config = dict(
    arch='swin',
    model='image classifier',
    dataset='Sentinel-2 satellite tiles (TerraMesh)',
    train_examples=145000,
    image_size=64,
    crop_scale_min=1,
    horizontal_flip=True,
    translate=0.06,
    targets=['main land cover'],
    num_classes=9,
    norm='layernorm',
    norm_position='pre',
    activation='swiglu',
    mlp_ratio=2,
    head_dim=64,
    fused_qkv=False,
    bias='all',
    qk_norm=True,
    layer_scale_init=0.01,
    parallel_block=False,
    inner_norm=False,
    patch_size=[4, 4],
    conv_stem=True,
    depths=[2, 4, 2],
    widths=[80, 160, 320],
    loss='cross_entropy',
    init='torch_default',
    residual_init='scaled_by_depth',
    optimizer='adamw',
    lr=0.00093,
    beta1=0.9,
    beta2=0.999,
    eps=1e-06,
    grad_clip=5.0,
    adaptive_grad_clip=0.02,
    magnitude_pruning=0.7,
    steps=5800,
    batch_size=128,
    epochs=5.1,
    lr_schedule='step',
    warmup_steps=290,
    weight_decay=0.4,
)
Rows from block 4 of a small image classifier, named by matrix and row number. Rows with one number belong to one neuron. Each number is 500 + 40 x the weight over its row's rms, rounded and kept within 0 to 999. All counts start at 0. Numbers have three digits each. After the name is the row's rms in percent of the matrix's.
After each neuron's rows are labels from the 100 images, of 14976, where the neuron reaches its largest size: "patch colour" is the nearest of a few named colours to the mean colour under the peak. Only what is clearly more common there than usual is listed. The data: Sentinel-2 satellite tiles (TerraMesh).
# gate: MLP gate (model.blocks.4.mlp.gate.weight, 320x160), inputs 0-159
# fc1: MLP up (model.blocks.4.mlp.fc1.weight, 320x160), inputs 0-159
# fc2: MLP down (model.blocks.4.mlp.fc2.weight, 160x320, transposed), outputs 0-159

gate.119 075:500431500554500593500500500500580500500500500500417500551571500500399500601500500500603500500385500500500500500572500500500500500538500580500500546500500500500500500500500500500500384500500435500500500500500500500500500500500500500600415500500500500500500500500500500600500500500500500500395368500500414500500500500500500500500603500500500500500500610444608500605500500500500500500500500500500500500500585500500500500500500561500500500500500500500500500425418584500500500500500500
fc1.119 067:500500500500500500500555500619500500500448374500500500500588545500500500660615500345500500500453500500500500500500500500500500500500466500451500500376500500364500500500423500500500500358500500500500500500500500410500500500593500500500500500413500500500500599500500500500590500455500500500500500500500500500500500500500500500500500440500500500418500500500500500500500500500500500500500500500500591500458500500500500500500500570500500500500597500500500500449500500500500500500500500
fc2.119 074:500500500500500500500500500500500500472500500500584476500380518500500500331500619500500500500500500500500500423500500517600500500500500500500500500535464500521500485500500529500416500500602500500500500547500442390500482438500500349500500500447500520406500500517500500500500429500500465500500477500500512545500500500391500500500500500500500500420500500500471500473500500500500548500500500607550500500464500500500616500500500391500572521500500500500530500617500438500500500500500500
patch colour: brown

gate.317 053:500500500500500444500500609500500500500500500500500426500500500500500500562500646455500500500500500500500500500500443500500411500500500500500500500500500500425500500331500443500380500634500500500598500441459500396500603500500500614415451500500500500577500500500500500395624500500398500500500500500500500500500500500500500500500500500500500500500500500500595500500500500500500500500500500500500500500500500500500500500500500500500500500500500542500500500500500500500587500500413500
fc1.317 057:500500596500500431500500500500446500500500500500500500500574545500500500500500500500405500438500500500500500500590500384500563500500500500582500500500564500500500500500500500571500500500500500500432500500500500500500500500500392500500500500500500500440577500371357500500500500570500500500500500500500590380500500500500588500500500500442555500576568500500380500500500500392500605500500500500500500500568500476500500500398500447500500500500500500586500500500500500500500500500500500
fc2.317 048:500500500500500500509475474569500569500412383429500500500500500500464500500500500500500500500500500500500453500626533500500500500500500500500500500402500500500500500591500500500500500500500500500540417500536500500500500500500500419500365391500500500425500500482500556476443444500500500500500500500500500414500500508336500500500500500500381500394500591500500500500500535561402578500500500500500500500500568500475569500500500500500500500500500500500500500361500500500500500500500500
patch colour: brown

gate.148 098:500426500448500500500500500594500579500432500500400500500555500500424558557587500445500500500401500500500420500500500500469500500459500475500500500417565500500500611500500551448500500500500602500500500500460500500419500500500500471564500500500500537571500541500500431500500500414579500411500457500500547500545574500580554500500500453430564450500500500572500500500500500500500459500500425500470500500500596443500500585458566500500422500500500500559500500500500538537500500500500500
fc1.148 093:500500500500462434500433500500500500500500500500598500500459554500500500500550500500447500532539500500474547500500500500500500554500457500430428500500549542500500500434536500577444549500500558500574500526460614500583545414500500578500500500500550530500500463459561419500550544500500500500550500500500551500537532500500500428560446436500500500500500432500416500406500500463500500500524500500565549445500500500500500546500458466550500500448500500471434560612569460558500433383523542
fc2.148 084:500500474415476545500500500580509500500423500500500500500588500500500500613549500380583539500500500500447500500500500550412500500500500540500443500382500500398500500500626548500500464519583500500500500500470500500500500500535500576560500562518418500540500500500500500515500544500500500500500439500500500500500500500576500500500535514500500500436500500500668500557500545500500438500500448500439500500500573535500500500500582500500394500500500500500500500500500567533500500500535448
patch colour: white; pink

gate.58 125:607500540457500500500500500560484500560500468440500500500538500459457500597566500428500500500500500500500375500569500459500500589548449596500382500343529500500448577438500558500500500500500500500568500500500561500550500500500420500500500500500500500500500532500500472561500500500500566459500468500461500449528550452573500449575500447456532460430500452500500548500500500439500500500500445500500542500500587440433500500500500500500500500500500500463448500479500500548500454500540465
fc1.58 123:500500519554531500500500554500534500500554500500402435500500432500500500500437500500578500500480417500500500500500500585500400500500500523580500532500451464500500500572500451500500455559500500500500406547500500500440500549500459500500500500500424500430500500612434500530447448500500500547417414550542434500500500534514464500500500584500500553418573500500567500500551480500500500500447500500500465500500454500500500447564535500500500500500472522500500379444455500413500481570432567
fc2.58 136:500500500443500500531500462440500574500488601453500521500500500500500500402476418590352500500500530500536500481500508459579587500500466544508500432550567500556500500538449462500548603478500500500511500500500447541500500545500532500500573439475500526500456465500500500477421434500500500500616500500500584500500500494500453500500459472500478500523500500538355500474500500544542573500500500500500500524500500482487436500500409500500526451453500500500500500500577415500500500465500551
patch colour: white

gate.118 050:500595500400567500500500500500587500500571500586500500500590500500500500589500626500572500500500435500500500500594417500419500500500500500500500500500500500448500500500500586500500500500500500500500500500548500500500500500500407500500500500500500500400500500500500500500500414500500500500500299500500500500500500500567441500593500500500500573500500500500500566575500500500500500500500500500500573500500500500572500500558558500500419500500500500500500500500430500500596500500500500
fc1.118 049:500500500500500500500500500500406638500500500400500568500500500500500500500614500500500500500500451500500566500404500500500500500500500500500370500500500500500500500500500500500500500500500500500500500500500500500500500500394500500500500500500500500564500500500500395500343500500500500373500500500500500500500596500500500437535500500500500500500500500500500500413500500500500500500384500500592614500632500500500500500500500500558500425500500500500441500500500500500500424500591500
fc2.118 048:500500500500500500500500500500500571500500500500500558500500500500500500500500500500500500500500500500500500329327500500655500500500429500438500500530500500500500605500500500500500500500500580500500457500500500500500500500500546562544677500500389500500500451500500441500500500500500500471500547500500572500500500500500500500500377500500500500500500545500500500357604500500500500500500500585500500500500500500500398500500500500500500455500500500500544500500500500500500500500500500
patch colour: brown

gate.168 031:500500413500500500500500500500382500500500500500500500500500500500500500500370500500385500500500500500500500500500500389500500500500500500500500500500500500500393500500500500429500500500500567500603500500500500565500588500500500405500500617500500604500500500500580500398500500500500500500500500500500500500500500500500500500500500500500500500500500349500500500606500419500500500500604500500500500500500500500390500500500500500500500500500500500500500500500500500500500500647575409
fc1.168 035:500500500500566500500417500500500500500500500500589455500574500500500500500500586500602500500500500500500500381500500500500500500597403587500500500585500602397500358500500500428500500500500500500500500500500500425500427384500500500500500500500500500623500393500500500585500500500415500500500500592500500500555500500500500500500500428500500500432500500500500500500500500500500500500500500500418500500500500500500500500500500500500500500500500556500500500500500500500500500382500579
fc2.168 021:500500500500500500500500500500500500500457313500500454500500500500456500626500500356576500500500500500500500500500547500224500500500500500500500500454444500500500500500500500440500500544500500500500500500500500500453500500500500500557448500500500500500500500500452500552500500500500500500500500500453500500500500500500500661447500500500500500500500538500535500500500556500500500500500500362500500550500500500500500500500500500500500550500500500500500442500439500546500500500500500
patch colour: brown

gate.45 067:500500500500500500500579500500500500500500500500500500500500500500500500500500500500564500500500555500500411500415500500500448500500500500314397500500500500358534305500500500445500500500580500500500500500500669500500500610500500500500500500500500594558500500500601500500500500500500500455500500500500500500406500500500500500500560409577500500500500500500500500500500500500500402500500500500500500500454500500500500500500500500454574500500500500500500500500500500500500500500500500
fc1.45 066:436500388500500500500425396436500500440500500500500500500500500500591500500500500500563500500500500500500500500500586396500500500500500500500600500500500500500500500500500422500500500575434500500391500500500500590434500357500623500637500500500462444500500500365500500500500500437500537500500500500500500500500500500500500587408500457456500535500500597500500500500500500500500500545500500500500500500500500500500500529500500578500500500449585500500500500500500500551500500500500500
fc2.45 056:500500500500500500500500500630500500500397500466500480500500500500500500500500500500500500500500500500500500500629500500500500500500500422500500500330500500500500500500500500496500500500500500500500500500500500500500500500500500500500352464500500500500500500500500500500500500500500500500500500500484500500500500500395500500500500500500310500287500500500500500500500500500500500500500500500500500500500500500500630500500500500500695500500500500500500500500500500567500500500500500
patch colour: brown

gate.37 130:500576417464500535500446446561434500500448500458548548500575500500538500572539500500444500500500500500500500500500500500409500500413500448594634500442500500578500560529500500500500500500500500500371500500458415467546500500500500566563500500500405570463500500433500500446500523500500500440500500500500546500565500500549500571500500500500500460582500500441500540500500500500500500500500500405388500454429500597500500500500500500500500500500500500500500471500535579533500500500500448
fc1.37 157:500436500542500500500552500500500545467449500551500500500500604563500438500595500500500500452469462534447473500533500459541466566500431500500480500424462500575436540562452500537480478500475454500500560443500500525575500500547432500500444500500500573500500452500575425500500548560487500455500500547462500500500555434500500500500500416500500500500543500542432615500500500500460500452557500500500596500500568500422500421500500500571552537500500440424525500500500461604500500500500451
fc2.37 162:500500500485500500526500536581500446518477443442540449518500500500432500589500583388500563572500500500463539474604500462548500561500500538448602511357539500433500500412500540500431473524532551500500500523516500500500466502562398500454459500457558500542528549500500500500526552500500522551500500504500500500512527500500500405541538500500535500396500447500500500534472500500452500500484412540541500500500556500500529500500550444500546534456463500500487500401542473500500500513523500
patch colour: white; pink

gate.291 121:500500500500500556500500500568473531500500451461500500500603500500391500560554555409500466500500500500500474500500500500476500500582500531500474500500500500453500500500444631500500500320500472552500500500445399500500500500500500500588542500500500500500500551500500500595500427475500500500500500500500500552550568500500500500500463500500568500500500500500500500550500465448500575500500500414373575500500500441500528559500555550500450500500500500500500500429500500554500500500500388
fc1.291 123:623375527441500537500500500500500500539471500500500443393500529500500500544567500500473500500500500500500479473500500500525468584550500500439430500500500406500500500547500500565500500500500542439525559588500500500500467466500415500500500500424500438500500586500500418555500500500500451500500390553560557500562500458571500484593453462443500500438552500500500562500500393427500557500500474572522578500500500461500500500500500478538500500500500483500455500500500470556477500500500531
fc2.291 112:500500468556463500552500500553500506500500553500596564500431500500500500353554589573500500500500500500410500435464500500556500479500420555500500441500500500500500500500526627500393423500636500500500500500500500500479500543500535500535500629560500506500500473500500500500500601500500500500579500500457500623500500500524500500437524500500500500500496544500500500500500531500528400500522433500500500474500500500500564500500500466500500500450500523500500500500500500550500465500571446
patch colour: white; pink

gate.268 110:500465436563500434500500500500500586500500500500444602500500500500580500541500391559500500418500500500567500500500557500500500427500500500500475500500500544500450500575416500500580468449431470539576545383500500592415500500456500500500500500500500450500500500500500500500500500500451500500448500500500450500454500562500500571457563500500526416558500500500500500500500538500412500548500500420500500447500537464400500429500540566500565500500500500500585500465500551500444555500500500
fc1.268 118:566500557500500500500500500477500500570542500500463500500500480500500500500500500500550544544540429500500545414428422500553455500545470530500541615500500500500500500500563500560500500605500613500500500540449500533500500500500500595463500500445500500559500500544500500500500567571477541546457500500467468500500430500621447442553456527500500500545500455412556500463500500500500451558427500564500448567500500574568446500500500500500500500500479500500429404529500446500500455446453500
fc2.268 113:500500384612427500500500500500515517500500500576424521500423500500556500500557449500510500436500500500500500561500500449468472490500450424554500500500445500617500500591449468500576460500438495500488548460500500567500500500500500405517395570563459500500500500500500500500500574500500500418454500500500465596500500500500500587500523449500500500500470496597500507498500500500391448500500461500500500500500612500500542500500500522500555538500500500500500500500417500536500500562536500
patch colour: brown

gate.212 087:500500567472545470500500594462471500500525593500407445442500435500500500456425500500556500500500432500540500500500433500500447500500500500500416540500500500500544500500550433500565500500446500500500500564461500500500500500466463500470547500466500413500550500585500500500406464500500500500434462500500500500500500500557500419552500500500500500431500500427541427500500432500500500500471500551500442565584500500562430551500500476500576500581371500500500454464500471454457500500451598
fc1.212 100:500500500500500500532455436538500500456460404433500500500567500454333546550525546467500500500453566474500500500524534500500445500555500596500457500451500528405466500500538587456500500538500500564500453537500500438500500500550474500500500466500500500393434500533452500576548500443560500500500428500500500469500500500500539438500500500500500470500469567447585500500500549500583500523470500500500500500500500500534568500461500500500406500500428500500401461500500555500500426449532458
fc2.212 101:500500517500458462500500529421500500519500695500425500500500500500500500379525411571500626500500500500500500476444500389548500521500449500443500500500505500477500500491542476500526512500500531500474558473500464567524500500491500602476604554500500484541518500500500488500422571500500500500519506500500500562500484500598500458500500461500536515500500474500485495431500488470556456500500484554500500500500500546516374500500500414500500457461515500500500500500500411546500500428500500
patch colour: brown

gate.180 164:556500500500500500500500500544500500500390500500545500548500560500500500587585538435500500500500551500465393500554518500458459500500441500500500500396500500500500500500500560430500448500500418500500500409523500500519500500500500500500369500500500571500500500500537500500500500463551500500500500482410500500500500500500500553519500500562500500500500500500463585557432560500466515500500500467500500500500605500500559461500500500542576623500500419500500537500500521584500500500654437
fc1.180 146:500570500500500500500500537500550451461500500552577460544441500500564500438434500550453545500557550579461500513547500500500500500404500500555606517500500500561540500500500435500456500500500469448500500500551438500592554500500500500412463500500500500500500500500577551367500500500500445566500500500500526500500462468416500566500521520549407500500500500500428500500453500587500543500500538464500455500448500589500520435500500500500500540500601500470556551500453500500547584500500500
fc2.180 137:500500517500500500500500500500500500500541576500315500500500484500500518500507306500500611449500500500501500500583500445536500500500500500500536500461500500500500500560500419557602500500375500500500500500500500632500500500500500500479500479500534500536500500500500500500353500500486500468500500500500458500500500500500500418500500500500442500431500465500433500500500500500405489500521510516514500500500545530500424500500598500500544500418500469500481500500500449511500500500514510
patch colour: white; pink