A small image classifier, trained from scratch.
Model: 3.43M parameters, 64-pixel images, arch swin, norm layernorm, activation swiglu, patch size [4, 4], depths [2, 4, 2], widths [80, 160, 320].
Data: trained on Sentinel-2 satellite tiles (TerraMesh), 145000 training examples, 5.1 epochs.
Rows from block 2, named by matrix and row number. Rows with one number belong to one attention dimension. Each number is 128 + 24 x the weight over its row's rms, rounded and kept within 0 to 255. All counts start at 0. Numbers have three digits each. After the name is the row's rms in percent of the matrix's.
# v: window attention value (model.blocks.2.attn.v.weight, 128x160), inputs 0-79
# proj: window attention output (model.blocks.2.attn.proj.weight, 160x128, transposed), outputs 0-79
v.30 105:167076154128156128152105128128128128157094128096128128066154128128090168128128128071128167128128128128128105086128109097184128175179128153098073128096167128101085128128128128128128166128152168128128128128062128128128086128128128128128128128
v.31 083:128128128128128128128128128128128175128128128090128128065128128128128177128128128128128128128128128128159128128128128075207167185208128128089067128128181165128087089128128128128128174128128128128128155128067128157128128128128128128128156128
v.32 104:087128069128128094128128128079128128128157170163157181162099128128178128074128086186128091128128128128128128161128128128128128092077128128128172128190128128160128128128128095128128128089128128128128128128128128173128182128104208128128128128
v.33 097:180072194128128128128128128128154128128128128128128128063128128128128128128128128128170196128128128128128128069076073128181086177177128163128086128069128128128128128128195128128128128128161128128128128128069128128128128128162067128097128128
v.34 046:128128128128128061128128128065128128128128186128128128128128128128128128128128061128128128128128128128128128128128128128128128128128128128128128128128128128128128128128128068128128128128128128128128128128128128229128128128128242128128128128
v.35 068:128128128174128128091128128079128128128128128184128128128089128128179078080128060203128128128128096128128128128128085128128128077060128128128182162128067128128128128128128128128128128128128128128101128128190128180128174128128128128128128128
v.36 095:158128128070128128128072128128101128128128128128128128128128128128128158128128128128058128128128128128128128128128128086188173128202128128128102078128185128128096084083128153128128179128128128128155153128128128128128128128128128128128189128
v.37 087:128128128178128128128188128128170128087128128128076128128128128128128074128128128128192128128128128128128128128128128128128062128072128128128128200128085128168128193128128128128128067128128128128128128128128128128128128128128084087128060128
v.38 109:128165128128128102128079128086101149128128173128171128128128128128157128097128128128080128109128128169128128128092128128128177128156128128128128061169176128128128074128101128128128128060128128128172128128128128128128128128108172158128190128
v.39 077:128128128046128128128070128128094128128128128128128128128128128128086177128128128128067089128128128128128128128128128128128199190193128128128128128128128128128128128128128128128128128057128128128128128128068098128128128128128128128128128128
v.40 111:090171082128128106093128128090155101128164128157128128180100128128175082128128128178128095104128128128095128128128128128092128078062128104159182154164092128128165128128128106128128128128105128128128128128192128128128128128128128128128128128
v.41 172:128181128063144128076128128128128128128128128154173128128128128128128128111128128128128102128128142178080128128128128128128168159146128098106178082128128082103146128089128128158128162128128153073149128150128128080171128101128128128128194128
v.42 138:128166104085128104094078128092128128128128164128176128128128149128160128086128106149075128128150128177128144128128128104128175128147108128128128070164164128128128068086128128128128162072109128128165128128128110128154184128128190128128195128
v.43 080:128128183128128160128080128163128128164128128128128041128128098128069164190128182072128128128128128128128128128128128128087128176128128128128081128082128128128128128128128170128128128128128128128128128128128128061128128128128128128128128128
v.44 110:085128089128128096128128128084128128128163128128128176128128154128166128082128073170090089110155128169128153128128128128128128128128128128128194128179128148152128081128128103128128128084128128128128128128162089156128175128128210128128128128
v.45 137:071128089174107096155168105104128128106154155128128185167128144128175128095128069171128128128128157128128147158128128128128128091091128128128158128171128164159128128128070103104128128128128128167128128092177128175128128128095201128128128128
v.46 074:128128128077128128128128095171128128128128128128128128072128128128068180128128128063128128128128128128128095128128128128128128128226128128128076128128180128085128128128128172128128174128128168128128128128128128128128128128128050128128177128
v.47 089:166128128128128128128089128128093128163096128128128091128128128128062181128128128128098128128128128128128128078128128128167157192194128128086070128128173128128100128128128162128128128128154128128128128168083128128128097074128083128128128128
v.48 103:166128128128128128151128128128128128128128128094128128078128128128081174163128128080128128128128128128155128094128128128173159187203128159128077100084157128090099128128128128128128169128128156128128128128078128128128128128128128128128160128
v.49 097:156128155128156104168128128128128128128096128078128128088128128128083177157128128128128128128128128103162128098128128092184169170181128128128080128128189155097128089128085128128128155128128128128128128128076128128128128128128128128128152128
v.50 120:128128159128128154128128128128128128128128086096077128128153128128128128182128128128186164128128128066128128128128128128128073128128128128128128193094128128128128189162128128128128093181128128128128128128128128128128066128128068128128067128
v.51 099:178128174128159128128097128128128128161128128093128128088128128128128165128128128128092182128128128128128128088128128083189155174189128153085078128090173128095100087128128128128128160128128172128128128128069128128128099128128128171128172128
v.52 060:128128082172128076128128128128128128128128187128128128128128128128128128128128128128050128128128128128128128128128128072128128128128128128128128040201128128128128128128128128128128128052128128128128128128128128128128201128128245128167128128
v.53 104:128128128128128078128128128084128164128159166149128167128128152128128128074128075168076128128128162128128128128093128095128128128128128128128128086170128128128104068128128128128084160128102128128164128099128091151128176128128225128128166128
v.54 036:128128128128128128128128128190128128128128128128128128128128128128128128128128201128128128128128128128128128128214128128030128128128128128128029128128128128128128128128128128128128128128128128128128128128128128128128128128128128128128128128
v.55 079:093128128128128128093128175128128097097172128176128128128128128160164076128128128171167128128128094128128128128128128128128097074058128128128172175128068128128128128128167089128128089128128128128128128128179128128128128128128128128128089128
v.56 087:095128128183128128128164162093168128128128128153128128178094128128175078128128128128175128128128128128128128128128128170088073128065128128174167177128070128128162128128128128128128128128128128128128128128193128128128128173128128089128128128
v.57 113:179128170099128153128128128128128128128103128093128128068128128128091128128128128128128165128128128128128128095091128095187128190194128157088066128072162128097128096128153152128128128128155128128128128128073169128128089128128070128128155128
v.58 088:097128092174128128128163162128128097088128128162128128169128128128128128128128128128174128128128128128128128128164128128071075090049128101128156128128061128128128172128128128128128093128128128128128098128174128128128128128128128128128089128
v.59 086:128128128128128100128128128128128128128128128128128128128128128128128187128128128128058128128128164128128128128128128079180195128174128128128090088128181128128085080128128128128128128128128155128164128128128128128128128128128167162128128128
v.60 124:079128085128099128101128128093128128128128128165153158184128128128178128128128079172128084128128164128128153128128155152094128072076128128128174128163128150153128128128084100128128128128128093128128128128173097128128166128106200128128128128
v.61 112:164128176089128128128128128128128128128128128097128092069128128128072128128128128064128162128128128128128128128128128092128128193179128128128088128084153128128128128128175128128128163128128163095128128128078169128128083128128077128128162128
v.62 140:128183077128128085128128128084128128128128128128128156128108149128170128091128090158079128128128157178128151128128128128128166128128128128128180079171151128128128093097090128128084128070097128128166128128154090128128128128128190128128169128
v.63 087:074128128128128128128179128128128097128128128163128128128128128128128080128128128128179128128128128128128128128128128128090084068068128128128165177128062128128159188128128128128128078128128088128128128128175128128128128128128128128128070128
v.64 095:128128128128169103128128128128128183128128128086089128085170078128088168128128128128128128128128128128166128128128128128128128128184168128128079128097163170128128128128128128128156128128128128128128128128128075128128128128128128128128128073
v.65 082:185128128067128128128128128128128103128092128128161128128128128128128128128128128072128128128128128155084128128128128079076180177088076128128128128128128128128128128128128128128128128128128128085128128160128159077128092070128128128128128171
v.66 069:192170128067128128073128128128128128128128128128128128128128182128128128128128198078128128128128128163069128128162128128128128180128128128128128128128128066128128128128128175128128128128128128128128128128128128087128087128128067128128128128
v.67 098:128128128095128128086128128128128092128128128169179128161128128128160073128128128128128084128128128181065128128128128128128161128067096128128165094128128087128180128128128128128081128128128128073128162153128128128170128099128128128128128128
proj.30 105:128128092128128128128128105079128128128128128150162147128128128128195128085128128128128094128152128128128128128128156128088128085046128116153205128128128128164191128128128110128128128128094128109076128128128128106128192128128128128128128128
proj.31 087:128128090092128128093128128074128128128128128167128128128128128159193128070128128128128081128156128128146128148128139128097128099038128086163201128128128128195184128128128091147128128128093128086077128128128128128128128128128128081128128128
proj.32 102:128128128128128128090128173128128128128128128128075081128128128128085128128103128128128128128128108128128128128128128128148128161181128087128087128128128128128099128128128128160156128128128128128170128128128128128154086128128069128114157128
proj.33 102:128128128128128128128128128061128128145128128128128128193164128099128128139128128128128066128175128128146128153128146128063128066128128128165199128128128190128128128128128128128128128128069128163128128128128044128128204128128128128128100128
proj.34 038:128128128128128128128128172128128128128128128193128093128128128128128128128073128128128082128128128128128128128128128128128128128128128128128128128128128128128128128128128128128128128070128128128128128128128049128173128128128128128128128128
proj.35 067:128128128128128128128128187128128098128128052128128094128128128128087128128085128128128128157128128128128128128192128128128128128196128128128084128206156128099128128128128128128128128128128128128183128128128087128128128128128064128101128077
proj.36 093:128128128128128128128128091068128151128128128128089128128128128181156128066128113128128128104160091128171128147128156128128128128041128092128156128128128128235170128182128051128170128128066128128056128128128156128128128128128151091128128128
proj.37 089:128128128128128128128128128156128112155128128128180150128167128072113128190128128128128128128098128128081128107128095128128128128224128174128128128128128128027088128073128196128094128128164128153194128128128092128128128128128128191128128145
proj.38 097:128128128128128128128128128128128128128128128128051091128110128192128128101111128128128128128152070128171128148167128128128128128069128075171100128128128128222148128190128060128170128165077128128128128128128164128128128128128128090128128113
proj.39 077:128128128128128128128128067128128128095092128128095128128096128162128128068128128128128128128145128128157128128128173128128128128030128128128128128128128128235169128174128085128155128162128128128039128128128180128098128128128152070128128128
proj.40 105:128128164128128128141128167128128128157128128098128101102154128116070128181107128128128128128128128128128128128128128128155128167207128144106053128128144128078081128128128146128128128128155128173183128128128128128128128128128068128128128128
proj.41 167:128128166144128128162183128128128128117128128097084108106128128128128165128128128128128180128128091128172128128190128128155128128084128128128082128128128168202128128168128075128128128182084128128074128128128172150118096128128083105128087084
proj.42 129:128128128128128128128128128110110140128128128128063093106109128187128146099113128128097128128156082128175128150128148128128128158081128078128092128128128128220147176182128069128168128167083128128128128128128173158128099128128128093128128101
proj.43 075:128128128174128128182128075128128128094128128088158179128128128128128128128177128128128164128128128128128128128128128128128128128067128181128128128128128128162128128128128128102128128128128128128060128128128163128091128128128170128128087128
proj.44 102:128128128128128128101128165128128128128128128128063075128128128182128128128103128128109128128128096128128128128128128128152128176159128076128068128128128128128128142128128107157164128128128128128153128128128128128128079128128071109128156128
proj.45 132:128128128097128128091086159128128128154128128150095101128128128153128128128113128128128128128128113128128128128128078128128128158194128103128106128128128128097095128128128128159128128128128128128180128128128128128143128128128128128128183128
proj.46 069:128128128128128128128128068068128128128128196128128155128128128128184128128157128128128128128128128128128128128128128128128128128053128128128174128128128128176165128128128098128128128128093128128080128128128128128128128128128208128147128128
proj.47 083:128128105128128128128128066083128128094128128128128128128101128128167128074149128128128128103128128128128128128128128128116128101040128128128177128128128128192180128128128095128128128128099128102057128128128147128128128128128192128147128128
proj.48 108:128128104128128128128128094078128128095128128150128148128101128128189128081138128128128128128147128128128128128128145128100128087039128105128206128128105128181181128128128096128128128128104128088070128128128128128128177128128185098128128128
proj.49 090:128128097128128128100128128083128128102128128160128128128098128163189128068148128128128128090137128128128128128128128128101128128038128091128203128128107103179176128128156104128128128128128128063068128128128128128128174128128186097128128128
proj.50 117:128128128128128128128116128128148128128128128128200165128143128065128128148146128128160128128097188128084128101128128128128128128155128168074165128128128128039128128069128189094128128128178128104128128128128087094128161128128128128128128144
proj.51 109:128128102128128128128128109075128128128128128128128128128128128128182128128128128128104092128170128128162128146174165128085128083046128111165190128128128128177183128128128082128128128128075128128078128128128128113128169128128169099128111103
proj.52 052:128128128042128128064128128128128128128128128128128067128128128128128128128128128128128099128128128128128128128128128128128128128128128032128128128128128128202128128128128128128128128128128128128128128128128128128128128128128128128128128128
proj.53 096:128128128128128128085128152128128128128128128151060078128128128189128128114100128128096111128128084128147128128128128128128128128128128063128128128208157128178128128185128096171165128128128128128140128128128128157128099128128128128128177128
proj.54 040:128128128128128128128128048128128128128128128128128182128128128128128128128179128128128128128128128128093128128000082128196128198128128128128128128128128128128128128128128128128128128128128128128094128128128249128128128128128184128128128128
proj.55 078:128128128128128128128128187185128128151128128103128098128162128096084128195104128128128128169128128128128128128186128128128128128208128157128073128128147128060095128090128165128128128128154128180201128128128068128128098128128063128098128128
proj.56 081:128128128128128128128128184175128128164128128128128128128157128092085128198128128128128128154109155128105128128128128128128128128229128154128078128128128128043082128099128176128128128128165128168214128128128092128128128128128071170128128128
proj.57 113:128128128128128113128128091067128128128128128128128152161128128128186128128138128128128091112163128128159128128128156128086128090063128128161199128128128128171166128128128095128128128128081128128080128128128089128128177128128177128128128128
proj.58 089:128128150128128128141128128173128128158128128107149128128171128082084128197128128128128128128104160128098128128128108128128128144230128178128090128128128128033077128097128184128105128128175128172196128128128100128128128128128086182128128128
proj.59 091:128128128128128128108128099060128128128128128155096128128098128190177128064128115128128128095144087128147128128083128128128128128065128076162167128128105101209164128171128068166148128128084128086070128128128182128128128128104163089128128128
proj.60 127:128128147128128128128128159128128143128128128128077101095128128158076128128118128128128161128099106128104128128092092128172114182187128128106072128128128063109090128128128128149128128128128128128165128128128184144128083128128081128128154128
proj.61 116:128128128128128128128128091090128128128128128128159146128128128128175128128138128128128105128162140128161128128128167128103140080054128128128169128128128189174169128128114101110128128128090128128074128128128092128109164128128171128128109128
proj.62 132:128128128128128128128128128128128151128128128128058089097096128194128116101115128128128162128128076128128128128128128128161128171128128081128076128128128128187128128193128087128172128128110128128128128128128190161128084128128128110128128128
proj.63 088:128128128128128128128128170162128128158128128128149128128128128102100128183128128128128128128106128128095128128128086128128128153238128156128099128128128128038072128094128184128112128128167128128208128128128128128128128128128093176128144128
proj.64 086:128128103128128128071157163128128128103149128189128128128087128162177064128128128128128128128128097128128128128128128128098128128078128071128163128128073078128152128128128102157128128128128128081128128128128159111143128128128113098128128162
proj.65 104:128128090175128128165186101128128128088128151128128128163128128104128128128128128148128128128080128128128128128128128104128111070128128162174128128128090187128128128128139128100128128164128128208128128128128104176084128128128128151128067128
proj.66 077:128128067128128128178128090128128128103128128128128171172128128094128128128128128128128128128072128128128128128128128106128128072144128171128128128128128181128079128128128152085128128128128128206128128128128095179083128128128152153157083128
proj.67 109:128128128128128128191128104128128128128107151077128128128151128091093174128128128128128175142105146128128128128182128128144128106150128186128082128128150191128104128128128145087128128128138128194128128128128128167089128128128128143128128128